A small image classifier, trained from scratch.
Model: 10.5M parameters, 24-pixel images, arch vit, norm layernorm, activation relu, patch size [2, 2], layers 8, width 320.
Training: 13700 steps, batches of 128, held-out accuracy 50%.
Data: trained on photos of plants and fungi (iNaturalist), 90422 training examples, 19.4 epochs.
Rows from block 3, named by matrix and row number. Rows with one number belong to one neuron. Each number is 500 + 50 x the weight over its row's rms, rounded and kept within 0 to 999. All counts start at 0. Numbers have three digits each. After the name is the row's rms in percent of the matrix's.
# fc1: MLP up (model.blocks.3.mlp.fc1.weight, 1280x320), inputs 128-191
# fc2: MLP down (model.blocks.3.mlp.fc2.weight, 320x1280, transposed), outputs 128-191
fc1.996 119:480416481616603438525509570472462576441551478485511615546611496494438518508491470460533516648591423445565576533534467564533465485554497548449527524489450531566576478549548499473421517562548553
fc2.996 126:531524419526505463529433446495531456458475571491501516439457446496457449495463565535477467419486477486639491490516582425531574462527465490499493477448549559522495440452576507428525501537513483
fc1.997 094:530515545537508531474491568418525445433532477512480425508564519527445577461438514607548544542524543445525485484630545510560541595419377437540568541518607497605592521480502544502419523487457498
fc2.997 090:521404568595440532488426523504545560543428506578453522477415536525605484511457514441488560497547512481440407517419398497558516489466513491510562368461481511484419582531533484460534516507518541
fc1.998 155:493569567467399564490368485582524420493447556507528548426458466540492469428543440463497489457593540519477502447434486552496548451448506485528535468538540547602473531474595533491537527445346494
fc2.998 156:494523547542544486483441597528503520519673471510522579478530575569560553507530453537462470527484494591536376540462442376587513601518497553493355467500510457511489518504434470360467467502612493
fc1.999 117:511475575489389514522392485578471531508531499401529470509485496491495441548504494498538508455407504486399503428520489505584535439506458492548500540488522530534436502477547431484503410468419418
fc2.999 124:545518483527518564521496358444507457475520512497433589475505483559602586540428403439467436398520435468512482451520482444506516518539492545528551455457457469560506506526551547390553533433478495
fc1.1000 094:540453505586458541442555484541453582553464516518525465490593584561462443423543511484430522484453489574441530483566484512418506410517495521528509475513502481515498506524555540504490496536438510
fc2.1000 101:581526583497446526496579456561489597462446496598476549488457485491559552515498514539465494456529584518456544552532484574424485555491477474449531563576445448500540577473471424466526464442519508
fc1.1001 186:536543593463487568503423452472471433413431491524542492515529409488452445409514451497510538502472556538482479454475497503505472532396674393526520468489549470501465557463483489500499574400500568
fc2.1001 182:567463406532526515498468530550454530537575519572466586488520551449582491464495495511488540461531419502445454442477438384456461493435404486446595510511493411497423491536548600539501462442532531
fc1.1002 087:544532560435506534510483534533515468521577517567560490539448444567550556402576450509495539458447444465506522461538466518598520521435472458449495488461507511486477445445421425630455462526391540
fc2.1002 092:542517551421524420542597528488563568561529476481472536531505462511451479530555610479483438497524468406467495510477529505455544460477526572450545541486437459433482520515477488478458541419480536
fc1.1003 071:487478508458504579477424414509455436527552424468540473478589567586382589576497487483487437532536498557491430516447469433445599412513453477579510456438599502457478542514506569409548463488538607
fc2.1003 066:433563587499445457433545601433499529482601525464473564488440482507493457428574468554464559438481471486436496411483517560497525485499492511496432507531530528614484479458484524478440588569493332
fc1.1004 076:564493532475429432499506473490560566487573574531453514556497458515465594528581534541553481460531458508472560481524476513542488481449520483442483577601506426463517494518471459526524463458468540
fc2.1004 071:522450432439583507546472542473554581471481482450573427545450555645432543595487498461528487573420592444476467545404621487535445512530606492605538546456462523440580606514459472427568537546485429
fc1.1005 104:613527513462559498540472491457533415417560501478473572519496571567574421496511509492569455559488452538508471495537494565625461579516462592545546496510500479461434491432482478494501457566473514
fc2.1005 115:487471443440489531453516485389506432472519424478532486532589436507407569564540504516504498503506441532528609371511536399496489502505484451558515505424516502530557525506435443525553470515484545
fc1.1006 013:395522513529517464476420598531449535515559498428465510422498547442533354570485533479571523570549523516504455515545516414454545514567466513571471444569513509523465482504505469427450507551461570
fc2.1006 011:413545538467492512482474447447438483448514624478495498530450435508504544550533463546515479517463441473538503478398537481482421479515496567387574495477470464557493521561492486476550528463546464
fc1.1007 114:475434396523521496543498550538449437444503479593500498406484477498482573454635514454442581499421507667486521451488376442448424568513470472502496516552468496500541545498470474542538582485497576
fc2.1007 103:359515594444581471468520566502512527534462528442513472505575437516575540546514450483457491409623469395509579521494498549542586474540556567510532418595451446492523591557523495494490488404385486
fc1.1008 031:454570532504555469612543504515492529520453572461530494519532414531481511588562449527365512520522539550459444543484534532533389540443472507571502483455530473473528434521549506459481524463481474
fc2.1008 031:502524414524441551462591439525475554507557447482531585539456614517604500444306505582512512572485465463562448480497450505464534499545515549547518434545466504505489471482569544500487462470515513
fc1.1009 125:473544495471483510535493541491518511493543513579512492426498474572430492597542416403521554506526443556464486498363544413563523525527580487512542521536546508471511493567548632465536521514454517
fc2.1009 114:499556551459539450440453511524493405576490497553523484532590535518438517561553453480506423456441503569545447407473447530439467516575492529546479557459475508484506465504489518473494516471425487
fc1.1010 132:569612543516434452528489464532541511473492447537523562436484508504528470517486470570441449354519540466415537554424531563506443485447553472501427498485453535485448549489527594475486628503456432
fc2.1010 141:465524543523417501480463543465391408512411463428478493470431375537540491492514519532521423552512474577506436487482514571568495451545515498549523400475438490527508420560487523458463493535609444
fc1.1012 088:570395557503516390540447525524416566462459471465536475489483512506429598452545530642544474453465474397574524464562532489477410429451558512530598519535564452526501524508467481529546463515508512
fc2.1012 085:483557500482517576592596545529429538450557497547553404540508415508468534484493454441522543543456530593503428527372509514558537536541509576574427508583476530515469554524475507463450476498532548
fc1.1013 109:408539383461591510504453518502479481593503525623509623475594543502420485428616454509555435430501478534502561489608504508528493518521507461470414450475480558543423465486465484523421422564437511
fc2.1013 106:446471383494521501506486367487472433494567485412410537383490491504430430506527556507464467537416486495525510524523500478518495564588441524390504468509504511539534449517530559480521517535549444
fc1.1014 100:494470532444545502479520456556459513487470431555539526534417499362568414498513412507480501521551443518507548545479479584496490506612525489496448484437460524432513462500488385552512496486465534
fc2.1014 095:550434533564491495535554538468471488475524501548546564470567541423440570604436513438571474477497560521406406466526455549525525491500587499481434469505516538569602580529537498496408488495497447
fc1.1015 074:449537474456462467477524531525503485585493528506478508449516544456533591426539466572411470572506451501520516466525474468478484505519544518509531574471508486510489515477483526437507480389477511
fc2.1015 071:357495519436606511519540541534471465628471531561490416553447490531410548535504584484537486534511498552473503409430551543461501551534483486480556514469460555507482479486559474595494455497500471
fc1.1016 147:479438477473550518482559621531471476572507502471500465488596375431478562457501508431503442567577457501516438549491495413682458495524507536505438575473466518456501446525447499470535467613570457
fc2.1016 153:548447465483506483475570527521431415448427596431496588462405494519531445467578543549511569531432396462416428456411407544540526567513480521426468397528564552595512515558543505411458507575470504
fc1.1017 036:558410522479516437546512495531497438416527484463421492482474444430505496579627515575556513471479487546557506440544391489468495465495573426522405546422464486434450517497483556568566521472497536
fc2.1017 034:449596534438485527412474491555525490478525480603535415589528501522500474522535573532499536484383550575459417523456504434520506491564471517546477515515551497522490516416518573500411514421594586
fc1.1018 046:564464514562459476525429580480447494462444488429573525669548531493500521443487631489582441585538528521502490504557501542491551546548533538541451482533510501515547425472448568534519551512390527
fc2.1018 043:499548404495511578558486485487519577450429538563570455613517502526576487493554432493525505514519535487509406468515501465578385458463489501516554564454544475440448557481589421515546455473488478
fc1.1019 050:522532469533498500475498517533619466488420546499446518473532456584426526482546484499589518512595543590582447510538457479532421492511504562520487479586522495532526538382511516493410457555465456
fc2.1019 047:426561496489424425552540565511508544505558499443623400498508477502533470468509499482507503502584520554543478503485512390576388441506412516441419584513497416603508542454504431492520509499558503
fc1.1020 090:466519519567478438657578518476382476503375506434495523435463456517401602585530399616502481475508487502499471483551523528498501503535401541386546524497400570473554470489500574468467532553519499
fc2.1020 088:401533517539428494471546502511529465551545528473506538532526547536484416488487514551540441479513528503501514479559521476478601490509543571418534463483519527524583519550499538504520419510562429
fc1.1021 040:460495526555467395571473479415515519529566443488635458521410572486468553502485532388470544574468438537584486437443517502516535555537518426485485527480472388507544434452516590546461496466521505
fc2.1021 040:500502548446528506445504468526492511503511472465508514484467479482491452489511547417467500505504568585644558397441458618607576454486436464512616486474463450526517517500545498484513501531580557
fc1.1022 051:475433454587558478466543484455518519436416441470547489490545502431473596503446428497468440503441509456471596510464519527586509526471539476538445504498457506539563474508569443475367506456512457
fc2.1022 049:548486556545438478450514560512493571538530416493559411490503485442518482482466402477493438566510537459490419459445437489479491609434435453582456449539531497529545614492532481456513570493657456
fc1.1023 032:616539517502527426606560542459496552494504522578567550489496541474443457504550492534569551511398487423584501581445486515489482559572558471468402432425503433472398536422527621454577541418404466
fc2.1023 028:541430536510495510432496531447425445436527460484472618540496489475421500448481439422394440560495458569489470450565452568480521545547452496500418525471531569538482472547515466545499508513601497
fc1.1024 066:543512604510456538494494557551514516535471536462440501520514392509481469486538515541498500508534458564441490425482538492466444510519527448447507503582510504468496491554564391475510502546470555
fc2.1024 065:515426469469484430503394442569407519525546480530524451432562491451506531566511460505379378486445513482435555478450481394466417439587479466544463574418566582553494484498515582507532532436535486
fc1.1025 071:464609533523433542533394463491492460506530480466488517499576496536490534485537561507487469469506543502452475511593584557604533580424473525491485546576491482657582454499528550491413458637482478
fc2.1025 070:530399480520517513455460487382544449502489537597446440508441571481558485564472499440497489474492527501439527556518525469512490480510434523541469365480524588426444679569504548492469568605561500
fc1.1026 110:489466436488413511443405387521489571490547512518418554495428583542522593621427540460481504604502510557484521561439426508460465460627517471423429445486477588509515460429536480504530600404491567
fc2.1026 113:519514607544528543432474499505434628540561480482570557434532486546529529519566372463442564547485554547518555500532515455546588588426479524422485468537492445563501574429544496473501531440594477
fc1.1027 108:445414455492528491517545482585519524457450508613528513410514486550603419421438479535495454556492492467516488463502509586578494377518555529460528491539435457521552453473515481447532494475500502
fc2.1027 097:494477511513475518476528476382503449474490533553612580483517518420523469546484544551499479490427440518552588596560543508536440523425631455505579422515555412479558466500505419475514423441498581
fc1.1028 020:424525489462457516527445437456476459472447530427510494442544567437565532563469553519514441442441469490498505490449485431465496597541522427523449463475455531423537502471501519484437522506554449
fc2.1028 020:542572505493533501589521585503454420437463493497416477456467525471544521440529536553497526493479534521615444524451439505366540445534462510538528423407504447594524446600466540566474546474552519
fc1.1029 137:441513508462516570432443524496472405457576500500480467539487501490441484448530500619498544552541581405479533460540506446552544459495512516396610412449483532570446529571523477573532585453466510
fc2.1029 134:456557519555467554499548492506487497522483498397426559503502566571525547570519471477490468480524450489468514468485524515519514515539571558404535548610452336464479394423510578542467509494469441
fc1.1030 169:531480510458570501431522445516538562467468556508501472493522510530445503529469463648437531440450477499431455487449468489508469497475473505579510424576565478515569514539532364478391445471527543
fc2.1030 179:436561436511491510497456492566416441475514509465478539469555536514539502389529497462561474514457545494474497489567526464503477524553390543434517467504528415518471605500575574507505542448577507
fc1.1031 113:493446504498471612482500588520482434452455452478481524474507442488466553494533498503417481474649499511454562495542511485531524473486468450492482546531434575448497484505378553541586449473489552
fc2.1031 113:446423453484457496388520483501500505618406496531553498458470403544495480498473536513510498526476417463429393478551491546496439500461473558406496423427438467450482483519605454559495499573481430
fc1.1032 039:558446463474520396496525474452488430465490449496444585542454502464473499513365475582567455510566417398418531500550518464428424535491486487443547451424494438503482483512559536483440470483502440
fc2.1032 039:491521458559448489466568462479430580541541494491463545518496458550485435515465544461457398495522478559496419432471515505514381518482538493456562507585555532562407447564492504571480530622514578
fc1.1033 096:470602443639482486450414538456449418501570493500443560456429498461532477504433510471482540510517539485563478416516544514516472507517531461463413514551524505500492574466572460510500488552414497
fc2.1033 092:500436558505509575442486434430495451486572567478492409510435503510572491461488521509543471568437498517513475507510553477512604445509418473421503497539510539487523573575449469520557550515510531
fc1.1034 065:482492448506488554484574486508542544411485461460466567536552477528526404472487544559558521412576419391504540540534550479516458528471440455458530491459432604586550512577493464527458550565494530
fc2.1034 066:452529420515519480377527472558496489480472581466442522570474535564435541580536443503582505418514590568485498554517525520593523463428481456525537448540604424486542495488403539540523429505495544
fc1.1035 029:579531518535454457554534582512450434507511499501488516474504389465447625501556512546552521502523561499463540523564548471476552529552599554489501576567462505525489466497586545460655564450462522
fc2.1035 032:512424489547541465511497553502538436434512523487528565447459545587458496489464511526391440543489536574443528506478569455496467446455451481495376474564429516520481519526536498554546543635521452
fc1.1036 137:500594477603495485467404506467471497532481591540491343479459439413511485502573476543475419491488427587510452560483568494435549530400510471517550508459422634443502578503532496620542393475464434
fc2.1036 147:497452574510460483513490473516459520536525487429514431549433488627451420503486467399423553507466494555554511469444504579370458491489441396480506540499497492577472470438391418528519558524474475
fc1.1037 104:471491474472476513602569487483583528457540482504522547449462518443529476459498572482503478494582517352527537546545574499544506526420521550460488467464515540475512432493472559525482495491484489
fc2.1037 107:430529552518461487434592468481437441580523567473459544519498551522509541563553514485588492485479540554486530457527546537456439420492504481492528465495479420472521574601526486451483460539447501
fc1.1038 013:556436445482438540518399581484432543481563560545437522628482472417509478408447434543587514511438585498549489507546539408550462545623420509506497504512495476457462409463500501427534605432452519
fc2.1038 012:500497481603443533502422558447511474392483592515475608485497545477545475435460470449575490477568362519485396547558437570477553431509571525568505505583513508501522606587511535546538466561543490
fc1.1039 142:437509522493566419531499456522551549510518495482506560531517564404519472469522492495446518447477491458454538499472492590499456471493425441526470446525474474560499459432480493472511487476499478
fc2.1039 124:488460501491525562522482524462531455447468489546550546532444475587543518467530526525546499526522593534558360453509446377502530537471563439433495539422484523424504603504516584503495474559474527
fc1.1041 176:509485459481502423524538468546467462486625489541533460596410565521509518458546475506408550573493507517495410559498578465477483477453599440503603535496523455557425558596623473501515391572505598
fc2.1041 194:533534476531487452531515451452511428550570521528474528547428540509489545521395476489512455407545445490479547491496536438553451471571487448459473460517443413468460543590396627449582523493490475
fc1.1043 099:496627479520450547416475513529562497565461581509486488484490567489475450505449528549520556481438408586502451453572603494464460554410510475520515446479496488455473466504524562514414459523485551
fc2.1043 097:447551481572511482523569486503528580521495479503490552538423453502538386537477463437394500499505501592597534470532401576452609494451467513439472466497544470560483507501424544528482494430552468
fc1.1044 084:493408501507487513536510520540511519560506481412480549455470496356557467593503508531537509530451541586578563452557534514561497419533559505428572470536565420528508521467573519488517413437491476
fc2.1044 081:454507504487465418472497618558554633559520560440442395467453469508473460473507466595479517511455484558572540571364563569460507537485539523521565562397539545496509477549474517552464514462499494
fc1.1046 029:531440436495513469511490472392514426429553521506433550457511515498529530476521474571507496389532523396528513498506528462379466547531473445504558471489515531411535525591509534540535514426558527
fc2.1046 028:527426464394513491406512474474580518572523515473477470493411410438474469553443464473491469564501508487530516466430555496529466415528503438432539480534426531573508527512552484550504483517508482
fc1.1047 161:456584571483500553550463463419506522461443536512491578479432482468540503561566469445434608496570500461535500470556435510548447523480478414512522535557628536419526521448521516511495449453489475
fc2.1047 184:497546459521516427391533509569587430524496456491476699453443522540518558545460458435578448483469509469654469497483551460519427441486512574461499525489519372575479530483467447526505478481452511
fc1.1048 109:526440452550566526434437545516379530491475393496573575427578521531516522496483541440546483491520551397529532367432513510422519402515481432533413470446415541536499463480573573445479535515616451
fc2.1048 093:481479433401504474553469508462548477494568438470503416486452454451531511479531452581554599506612403514493563457483563589467465518536513471390527519552483448507505524489513517514564498455504473
fc1.1049 135:577485446626527586538474462526485432482490514577524450515472525456481477477523441606497488491534451487502494506501517471408522489479453589520505500474521571513469507526397497541514593501480483
fc2.1049 132:509506534441413422516513530513593526444493486405540516498636547519538572479527567496543463456540490414481533500539481482567497444494525532474490486491564499490457439501469429504471466484482464
fc1.1050 088:498584544520571549512492484471443426568496539474499466460538457504460580476509485434491509514492411528487572500490493413428459487454609515482497418495463448482473435455585476518505519443459511
fc2.1050 080:464478474595530498383565534494479610440450527508481494512468467444505484564452427513570412501549540524554499505501493509549478525503528506521565507440468483514578503519400526464483481536573506
fc1.1051 166:432461538542538495541530509510440477362520550508564539445493433538595463459514531467510444444565573482569471467550545372573483472551469455519471550414473476544538428456452521403458541513412541
fc2.1051 167:495483471579501503458550494416483437489557553540532541514553515570559465461511482568536533509461541484551606618559585505530523472469572469457516468537520498458428588486483522491559524501508501
fc1.1052 124:516543457495398361480456407496486584556478473534501519415472506487465425390477487450546474473539500521505534453449485455613475436543432558495465584511551578527505497426551507554485521413534536
fc2.1052 116:561546415505428480497532515409577476576458538459490444497456564432502514460426475571497533570419485538561449576536559528527533430484584457538543541591579510482522475469602494520658427497471464
fc1.1053 124:390486566450489548557441507475550379494479561454455506444524470519470525526467484426534409514469463482501542508509436529487511480601411426528509510461482459497500582512462509379522455474517490
fc2.1053 110:482483508501512508606402557486565541394541462428495523563452534464556526547465494450448417591453577470473434513592503557451553457454529517492414458537583409488525589483481483361474547491527482
fc1.1054 062:475540429437528452510480571465618489491508567472491570458504385551452480457630470487544495538610633589494482503565430512468521560537523522520492473500421455456510556388447510465414487423515527
fc2.1054 060:433511462404470365531545534473522551544561451492527396448522490492612528429465481442525500443585440574592449533453521519588447411610432615457494514582439527582529498436472446553527505494512482
fc1.1055 028:479445514544494483505464519381411513515474468458495479442524487564526506470377478470608471643495497455605420603493514503477487481579458563492474519509457482469542528432492568542553541361543433
fc2.1055 026:458480498457553513486513512429536507502518549460490471586524501476461560596582490536447458587522562531574563519450467457467545506490392467609486559508549402499460573434545498536502468395474470
fc1.1056 137:475497443529468474406517389473472475527507511520540501531475438554482445478554535538541410451477505499455491441439497506475580533476429551454451528564562583562667560566492386434470443523458531
fc2.1056 125:513460553456582533569533533452504490539448524513449572466501584404517548549402429520434561519534520531526581388439546552468502495479576526514565542353473428478419438555468567562540554486557471
fc1.1058 021:476485475457457470456482590483505453489517533514537492479506539453512391535541470455470520449553471530426566513520566483491464459475448408548518561607511490584402482510595563498517405401492515
fc2.1058 018:535478463504446575538437480486461498524472428407526541610501411526580454508507391478560432439471460534461417572495432526467498412540450495468469511491481467485493518583469647396492613477561533
fc1.1059 087:480545477521544341521465514394547518392545431455481474429597442434452562444526481540515538524549570559494474498495554641576461469521496545502488475563491492498601461429493453560435559519522457
fc2.1059 083:494402568515532491399416431510493467467501559554496544479463492450528529485498506519518486471535497522526504568492465489526501538516522515447600440506507522541458571508390568523481514630432464
fc1.1061 117:400492493528557508469448517489538412523476387482455516509498580476472501525450525509567564491444518477493510542520445575567458428363432498462464474492490495438472556489510402490477440538474456
fc2.1061 111:534538523520461519463465479505444509539530497453555440499476561497567486440530517545463486590441513505388519456448588446440565511489481528450504449406558485445476504491497602503562507578570408
fc1.1062 082:561452469472475458590465463469481576494551598463467490467493468491590485529470451452438574547505474462481414526510516482539499509386445530477542590522551500473466494544421462574543574573425407
fc2.1062 076:474507416458502490501459496460386444552392420476555468568530497501468537470469446556439495446450485445561617522482485435607539463508562495532469484466485542452583510451470445551488503550466390
fc1.1063 106:495572528492405419463500440509484451550536501543492593451479445491561479636557551508481520551489462566472445464492504484507548558451446579523616407496511525449535567490499530475482417522467493
fc2.1063 093:550577519384592473455438413504493563487608487521479434496409484586561428397436509520593545574488527589490516507488447503404475450573539464532567443451568469486481445516555417517512541552486498
fc1.1064 037:459478548482573476604458450458499471509391608494551528475431507540453431505520488480448547554543413490542557457439556485536485564492486453528596510527445487437443480514555569512428508557520513
fc2.1064 036:460508537619521552462522625562537519581537581516506528515495451473494522524421567525446522545415496545560509478459453511483497425527514538473528508406531463462518484610529435456548468456544477
fc1.1065 155:555582504509483492518438601589508583518556505491459384454518570531553413487480562561550495423528544506579503494528509443530452515582489550424467552522482523431407429499545580491443480564501431
fc2.1065 161:448504523527557524517490462522464373498520525509544508535479550431463554504490470502479569443518520484494524500419486532435426558473548454496513526552466500554530619502477498555499545505521523
fc1.1066 067:567382550546430457577361585482470574464550494538438438589514570504448544419474472540502447497457482548515433487471479462534514425514476439544461489609528482484494471588558500533457434476517509
fc2.1066 068:420503507446526463506461492447589518536452493565578529503487427585495470567504523533545535463505355495409589489529546439593461550574481558466478484554454462505524477557478509499477526482522464
fc1.1067 137:500562520532461568451495576442475530496616553431406545419424483544600565486621525475448524444540529512395499421541514533481569497488512552486500514509583515459602527458468547552469406461456512
fc2.1067 130:541511453513440457505517501598560485543478487570539553524553505459524403537486455494488544547441509504533389491535507482483474551507529424472555474459421490536501498480508477442488512529569496
fc1.1068 135:517403518453516505485527517574456546461525550581574473571478457438531489516419467469474466436507465469537408457456521483522501489454477451494471447499440531566411545469604560440537490527534529
fc2.1068 130:571575513472547492469363553518537481548487484508456436534478462540589456527527548543564593415482558471580599626468522495447511518492554586574497515496618519510607476511469446531461475521525464
fc1.1069 086:421545573497518529513538433499454514565497484518512416469495467462517530403492485508479432490532539460547499534530436420515403513497407449515582483471603420528515516482429503427481456600484499
fc2.1069 080:554512435487468526446502479431622539448490485565572411523433428542533475550528499442539545501473472582462512529535501477473536499541509485527470507455492605519472447492470481530487514377429499
fc1.1070 104:470472466494483561485371609531574622577482443479552466540436388520498523445447569534489452463440493366498496503528596455577507480518542551423451553490473447542441501473511471560628499409489462
fc2.1070 100:625475477550506504440496498599436469462414476519439502571490516509526499468504495478535491477502506398505448499524489547505504469488532460487537555483512578459518513535603422565605507503561515
fc1.1071 040:619426595476435591613507481518518497458493516451495518535551648421439515404472501445493521501408470557460560482523429506580479472409472403483528554574557509397419474536624537537411510453488482
fc2.1071 041:510509542540527400495497489489505513579448575551527484554526518521469519500502537587545577517443402435520463504501460488545560512459591506517495420486467501505537616624397507465558509550497503
fc1.1072 183:563581530514460484543440477477453540517468533404476627566492584533510542454481502463510408485561499521538487407448482489518440482536515432508476459429507488496453462471458465463518571403535564
fc2.1072 192:493504505463435461471457491452533478561558420501458493525537484509523548447570511430504518506570487482456498451503462488493508503512443494521534583518454551449529486484535427535428528578440426
fc1.1073 156:494538525492574492564461486489542556510453461526523531537448445504556511490456471543574480567472580468457532528538557502582472402470524442488478479544487514593482486579421473535561532546586555
fc2.1073 143:580465479464431512465511530392433449471496498497557464481455525442472550486459540505476478441571441458572422513486455465500488514511505446454568523464467457467512462514600584461488424491412513
fc1.1074 076:504449469470475477567352640467506472449491429483461442542538573517506482486572626559488374550531438453558539500429536451465508478523473491485563508378575549522607519474495416548482519575513493
fc2.1074 072:532596446491483517458607569511393570445439495380503468481403441608458509594493507559540589515469587426520451487586494551433507598454556528515467524536551519532469385450552519520556553517539546
fc1.1075 136:506498495419550543488487536471551486507465462487608522521448515529535478522425586549523466464515473546535413536538576546498547514548633462416523476451478470516551539522590493561490466474527481
fc2.1075 134:531476537497525533476428519512518582400464422516450452586490472540472450473384617507497530553460503561520389588480520526383411444528619646496630529457398464563522492515519487550458458412479499
fc1.1076 042:595379579496456475534443427530495460486572524558519585525457440559499547461464439451488536495462562463497563534574503504409548411532493528508474519534470529565495506520473439448544545531481453
fc2.1076 040:511487507507471539495499466548477560487462517505558518479516555537446561515400551486491450488479578505504552457408513557529483535549513443428343430579471531434456534524450418490496519560567501
fc1.1077 062:436514574556419526430498545526558601464563471521473445430438332535528542497469503495474520476490557422475449543527548510551420558557531531500510527432564553552444571531508456447565587433541493
fc2.1077 055:553505485496556531546494561523439481472556605389425585638466445514555515530437435382542540446511434527472529573464574577487523520504423538485506502472446529525537469545609518516464527487520513
fc1.1079 085:462594437473497486434522546514504562598551494558550399537473447507536406483464483619578601461486462524507537414465486514587526510427579431404464502536558407476395491507492455430434464476483540
fc2.1079 091:450499500573523514558503431481470553551526460529437521503417534557551508458489368491420424580433594463475470552494473474496434456454552466530456480516504475486540536555501511501510507436442532
fc1.1081 184:525443495493375519389447487468480559510551515465507509559552522549522400461481508526436484500479532481483565577492575564533575490448550443419484506466487537448518518486543483523568534540432513
fc2.1081 188:551544452498495544560479516448461470536441458454503540438479447472457461532536432471494541562561463607520517447555395467533525456382429560475496533508506492575548415515608551582598449560427477
fc1.1082 032:550546516538561554559446483525366522455484584508494621476603585542496547403528461421491511534495573499513475426514455491439530533490530469525373517402520449460454516498509517549465572489549558
fc2.1082 029:510569508511530575423517522523533480616531473427424488409463500539503526449476497412426571475539515499570528504541482503512501518563427464556481466519479549419561480497446546443456548551440482
fc1.1083 125:483361578440417447457440450544479438589452504457516527478474456448512445589455507521456462509528418483531504490511567479463580530510401543474493428469420407487488440500446518523558508467526561
fc2.1083 123:523453510470462484500458483507554564468508399447476526456506463440597442518601482516503451506548402469597506555476534447464507447566502539607538424442456561463533506477582581538501505577515426
fc1.1085 141:466424577459379460485487513512503462615521499454476478520515505472496478594470500511467416457589426487521497472449534452473559514530431521459466419519433437366429519522476522603549482506520448
fc2.1085 138:541455537552465544508425552494551541446483435427421512485609506425535458583618507479515470559530413500579505506513530456541575431542512599573461417529432515439491481466527597554476494520509492
fc1.1086 081:441659397549558468543520420510526450432455562491421486404582497491492483538515579561472543472488454477492425420466500460525406512485477464592474568439497548444391395531477544563517519582526488
fc2.1086 081:467544543467531436532558574517536602520530491596453513422429372458488444439505554543467479446471522555483418416441513554539485528465535540452531405552573492503472536462429481514383463480486421
fc1.1087 033:500512551600537486511487508371486624533426536504455584474492464506506475492456488479563430582430511463599429517486579460465487552569489502521486503538452555515555490440441537476531513312570477
fc2.1087 036:502510454426566445556522560387493498492546539459496467533524488461492581458519458525411376536491550503553513544449546440424590463519501488636421483547529479491488562495522488578502483474504527
fc1.1088 125:411548521543555545598469412475514445518520512516431530517485467461474483424489438552427520526493621510510459433541539531499601473479524463523511590452422544529572510560453554467372556565481605
fc2.1088 112:546472457478445476473521567442430442548564534451527517491504528570531578541526547498518483472481419555456547558497437517504447540518488493474527387461474380467491430527578422582588499464444403
fc1.1089 006:484369566447511461599570359520505456459543517529503549530502543447543427537424465447539473437387449567550542496503550544477572439433411475468439490514524484543522420521438498559477499471439518
fc2.1089 006:427467569514493466491549519481454506514539493426529600456498534557534482554513445377429447547500556587572502514547488533510472584466402481506538495550482492478539476446464578517509413585415505
fc1.1090 017:482457475540497511524455422475562558454451410552618556585467471553444453519438477484501480581536410422475562471542472588513526540400506580561534577469462512538525608495564518422375534512462509
fc2.1090 015:490621493406494482538566535397468462537483445469464582438572513480554528394457420525501545518536462607502461453452477397468490482533464427626465542384470497581496430423490576474530488563439473
fc1.1091 050:513516427530471446472531401493556459461488424457406478481410535514496510489467602398482467430419415410509558492547437576566478419543439441420550533489501492591503514514515522473447554463544581
fc2.1091 049:541482435511446460566473618532506528539518524512526468577499512558481545590480466499474483534541481564435485527443511371416477445559487495478466541536443512577496418550488495507567511547419364
fc1.1092 047:511397474519538541567552534496470548550495503466511486515566558561519496504494521498498524456429534549531445551538464490518504581481484519450559572460553453506566474434518423447473379521501471
fc2.1092 040:502484470578553423496472503530556611560506495499508461485476524458479470521552465542446429557454529466512447452511644452517457473429484542534550498449530508476579531489524463478545524495566521
fc1.1093 017:506494439492463467431413540541499550575542464376617403549494417519515544477610465405535423461365564423407551451453491551480468525544545405524506539559512485445437454455457582508537517556410482
fc2.1093 015:494606683522421543515500462527452617467533609584450472477426550487439439419464471505442515613449529488510467509434463506502495496526492461487438495441489478490550509518413483484483512406564509
fc1.1094 016:474387468487515439543509512513491544466593489531554479504525461426475490610560568473459556465487462500468509489550505532483473436478489479422545490488522588463443420613509538531547484501568484
fc2.1094 015:512492489568414481523510475502568511585536390528537476396424548549450545455556525452502519438604424510581578466408509465561546553524482623583458435567463520511525449593525449541497490560491509
fc1.1095 062:477559385503512576505462436492421535502432563535474469482499403462511540540549577471434578555423444558579359462586523426411434564500487510536510417454436500526474383606510530490484533488506568
fc2.1095 059:531600520518531443513469508488544576492533442561563510517441465551583494480513518565462589462414446570522486470424434541486471543409502507415452492488544537594449500528465456548445508409542465
fc1.1096 036:475444542469561404571452494535524414539402492503421555516508495355539543534429568436505513604415497530389497407513485603455455488507512535532447511467494468501573414463557545496515498579501529
fc2.1096 037:442449519437548542574519623491448594442502563534519462544486499511462480527466477480498572597483428458448457399519467474530474471502483515439517493509568506471521506594488478491432439407477479
fc1.1097 203:507490448530424488503557506568499452595439492487505468541412475472486472555487396434468541488507481474563475580491589484505529424499452505559413525457487405507451441532588425516473540614496517
fc2.1097 216:461545539500456459461554500604603474509556520466544552522496540587436555440476532458513500496534540389452443457496497451690506514523567512512424511514475531566549445496509555458462547582566534
fc1.1098 025:504507402576454556477503604503489456489473579559455434534449504491506511520596491553491515406510536511424491475529556414509540410547592403428616533429523588479537456511618477587502532583467437
fc2.1098 023:452508455523439568466492613495442471448487486548410519546536543495441500452466468458517486433601500492578516451542594494487380587548446446531532502503458505489533614483518564420476481493470449
fc1.1100 059:458425465509558496466576467405505462525477470497444503532500492538524527564597455584594503577422511426529527458458327546476410523473511497525442549487390517599503445494458486453462502471479519
fc2.1100 057:614509496587508473541522523464438595559521428495593462579518496483508532550434499577507528550397506416587554442560485480462459534449429524483463502464576560494481546534512569448454609457537445
fc1.1101 010:438536532541490545486445530472606347549464530407499526457466569431518508488509468493460452460437520538549512486518478442451477491423552437466476510458548491460412519564546463530465492459560479
fc2.1101 009:477516441557541500416492539501468549513543420488545532513557535540405460511469545474434516536459584504440439371465515566543486477503466527596464553583503432501501520551476472525509487523536533
fc1.1102 137:520454408517471581485516493516517495587444543485561466494533483534484398414461501438541524529432545637488448480394421503453510411554473471519430553531484513527545577551477462517498481415509538
fc2.1102 137:432547496530560487484453541544486526435450466518476495500452478462432575537562482490487533587566486509538434429494487543449491486464494556506520408520526555405453530514514502546496467456559490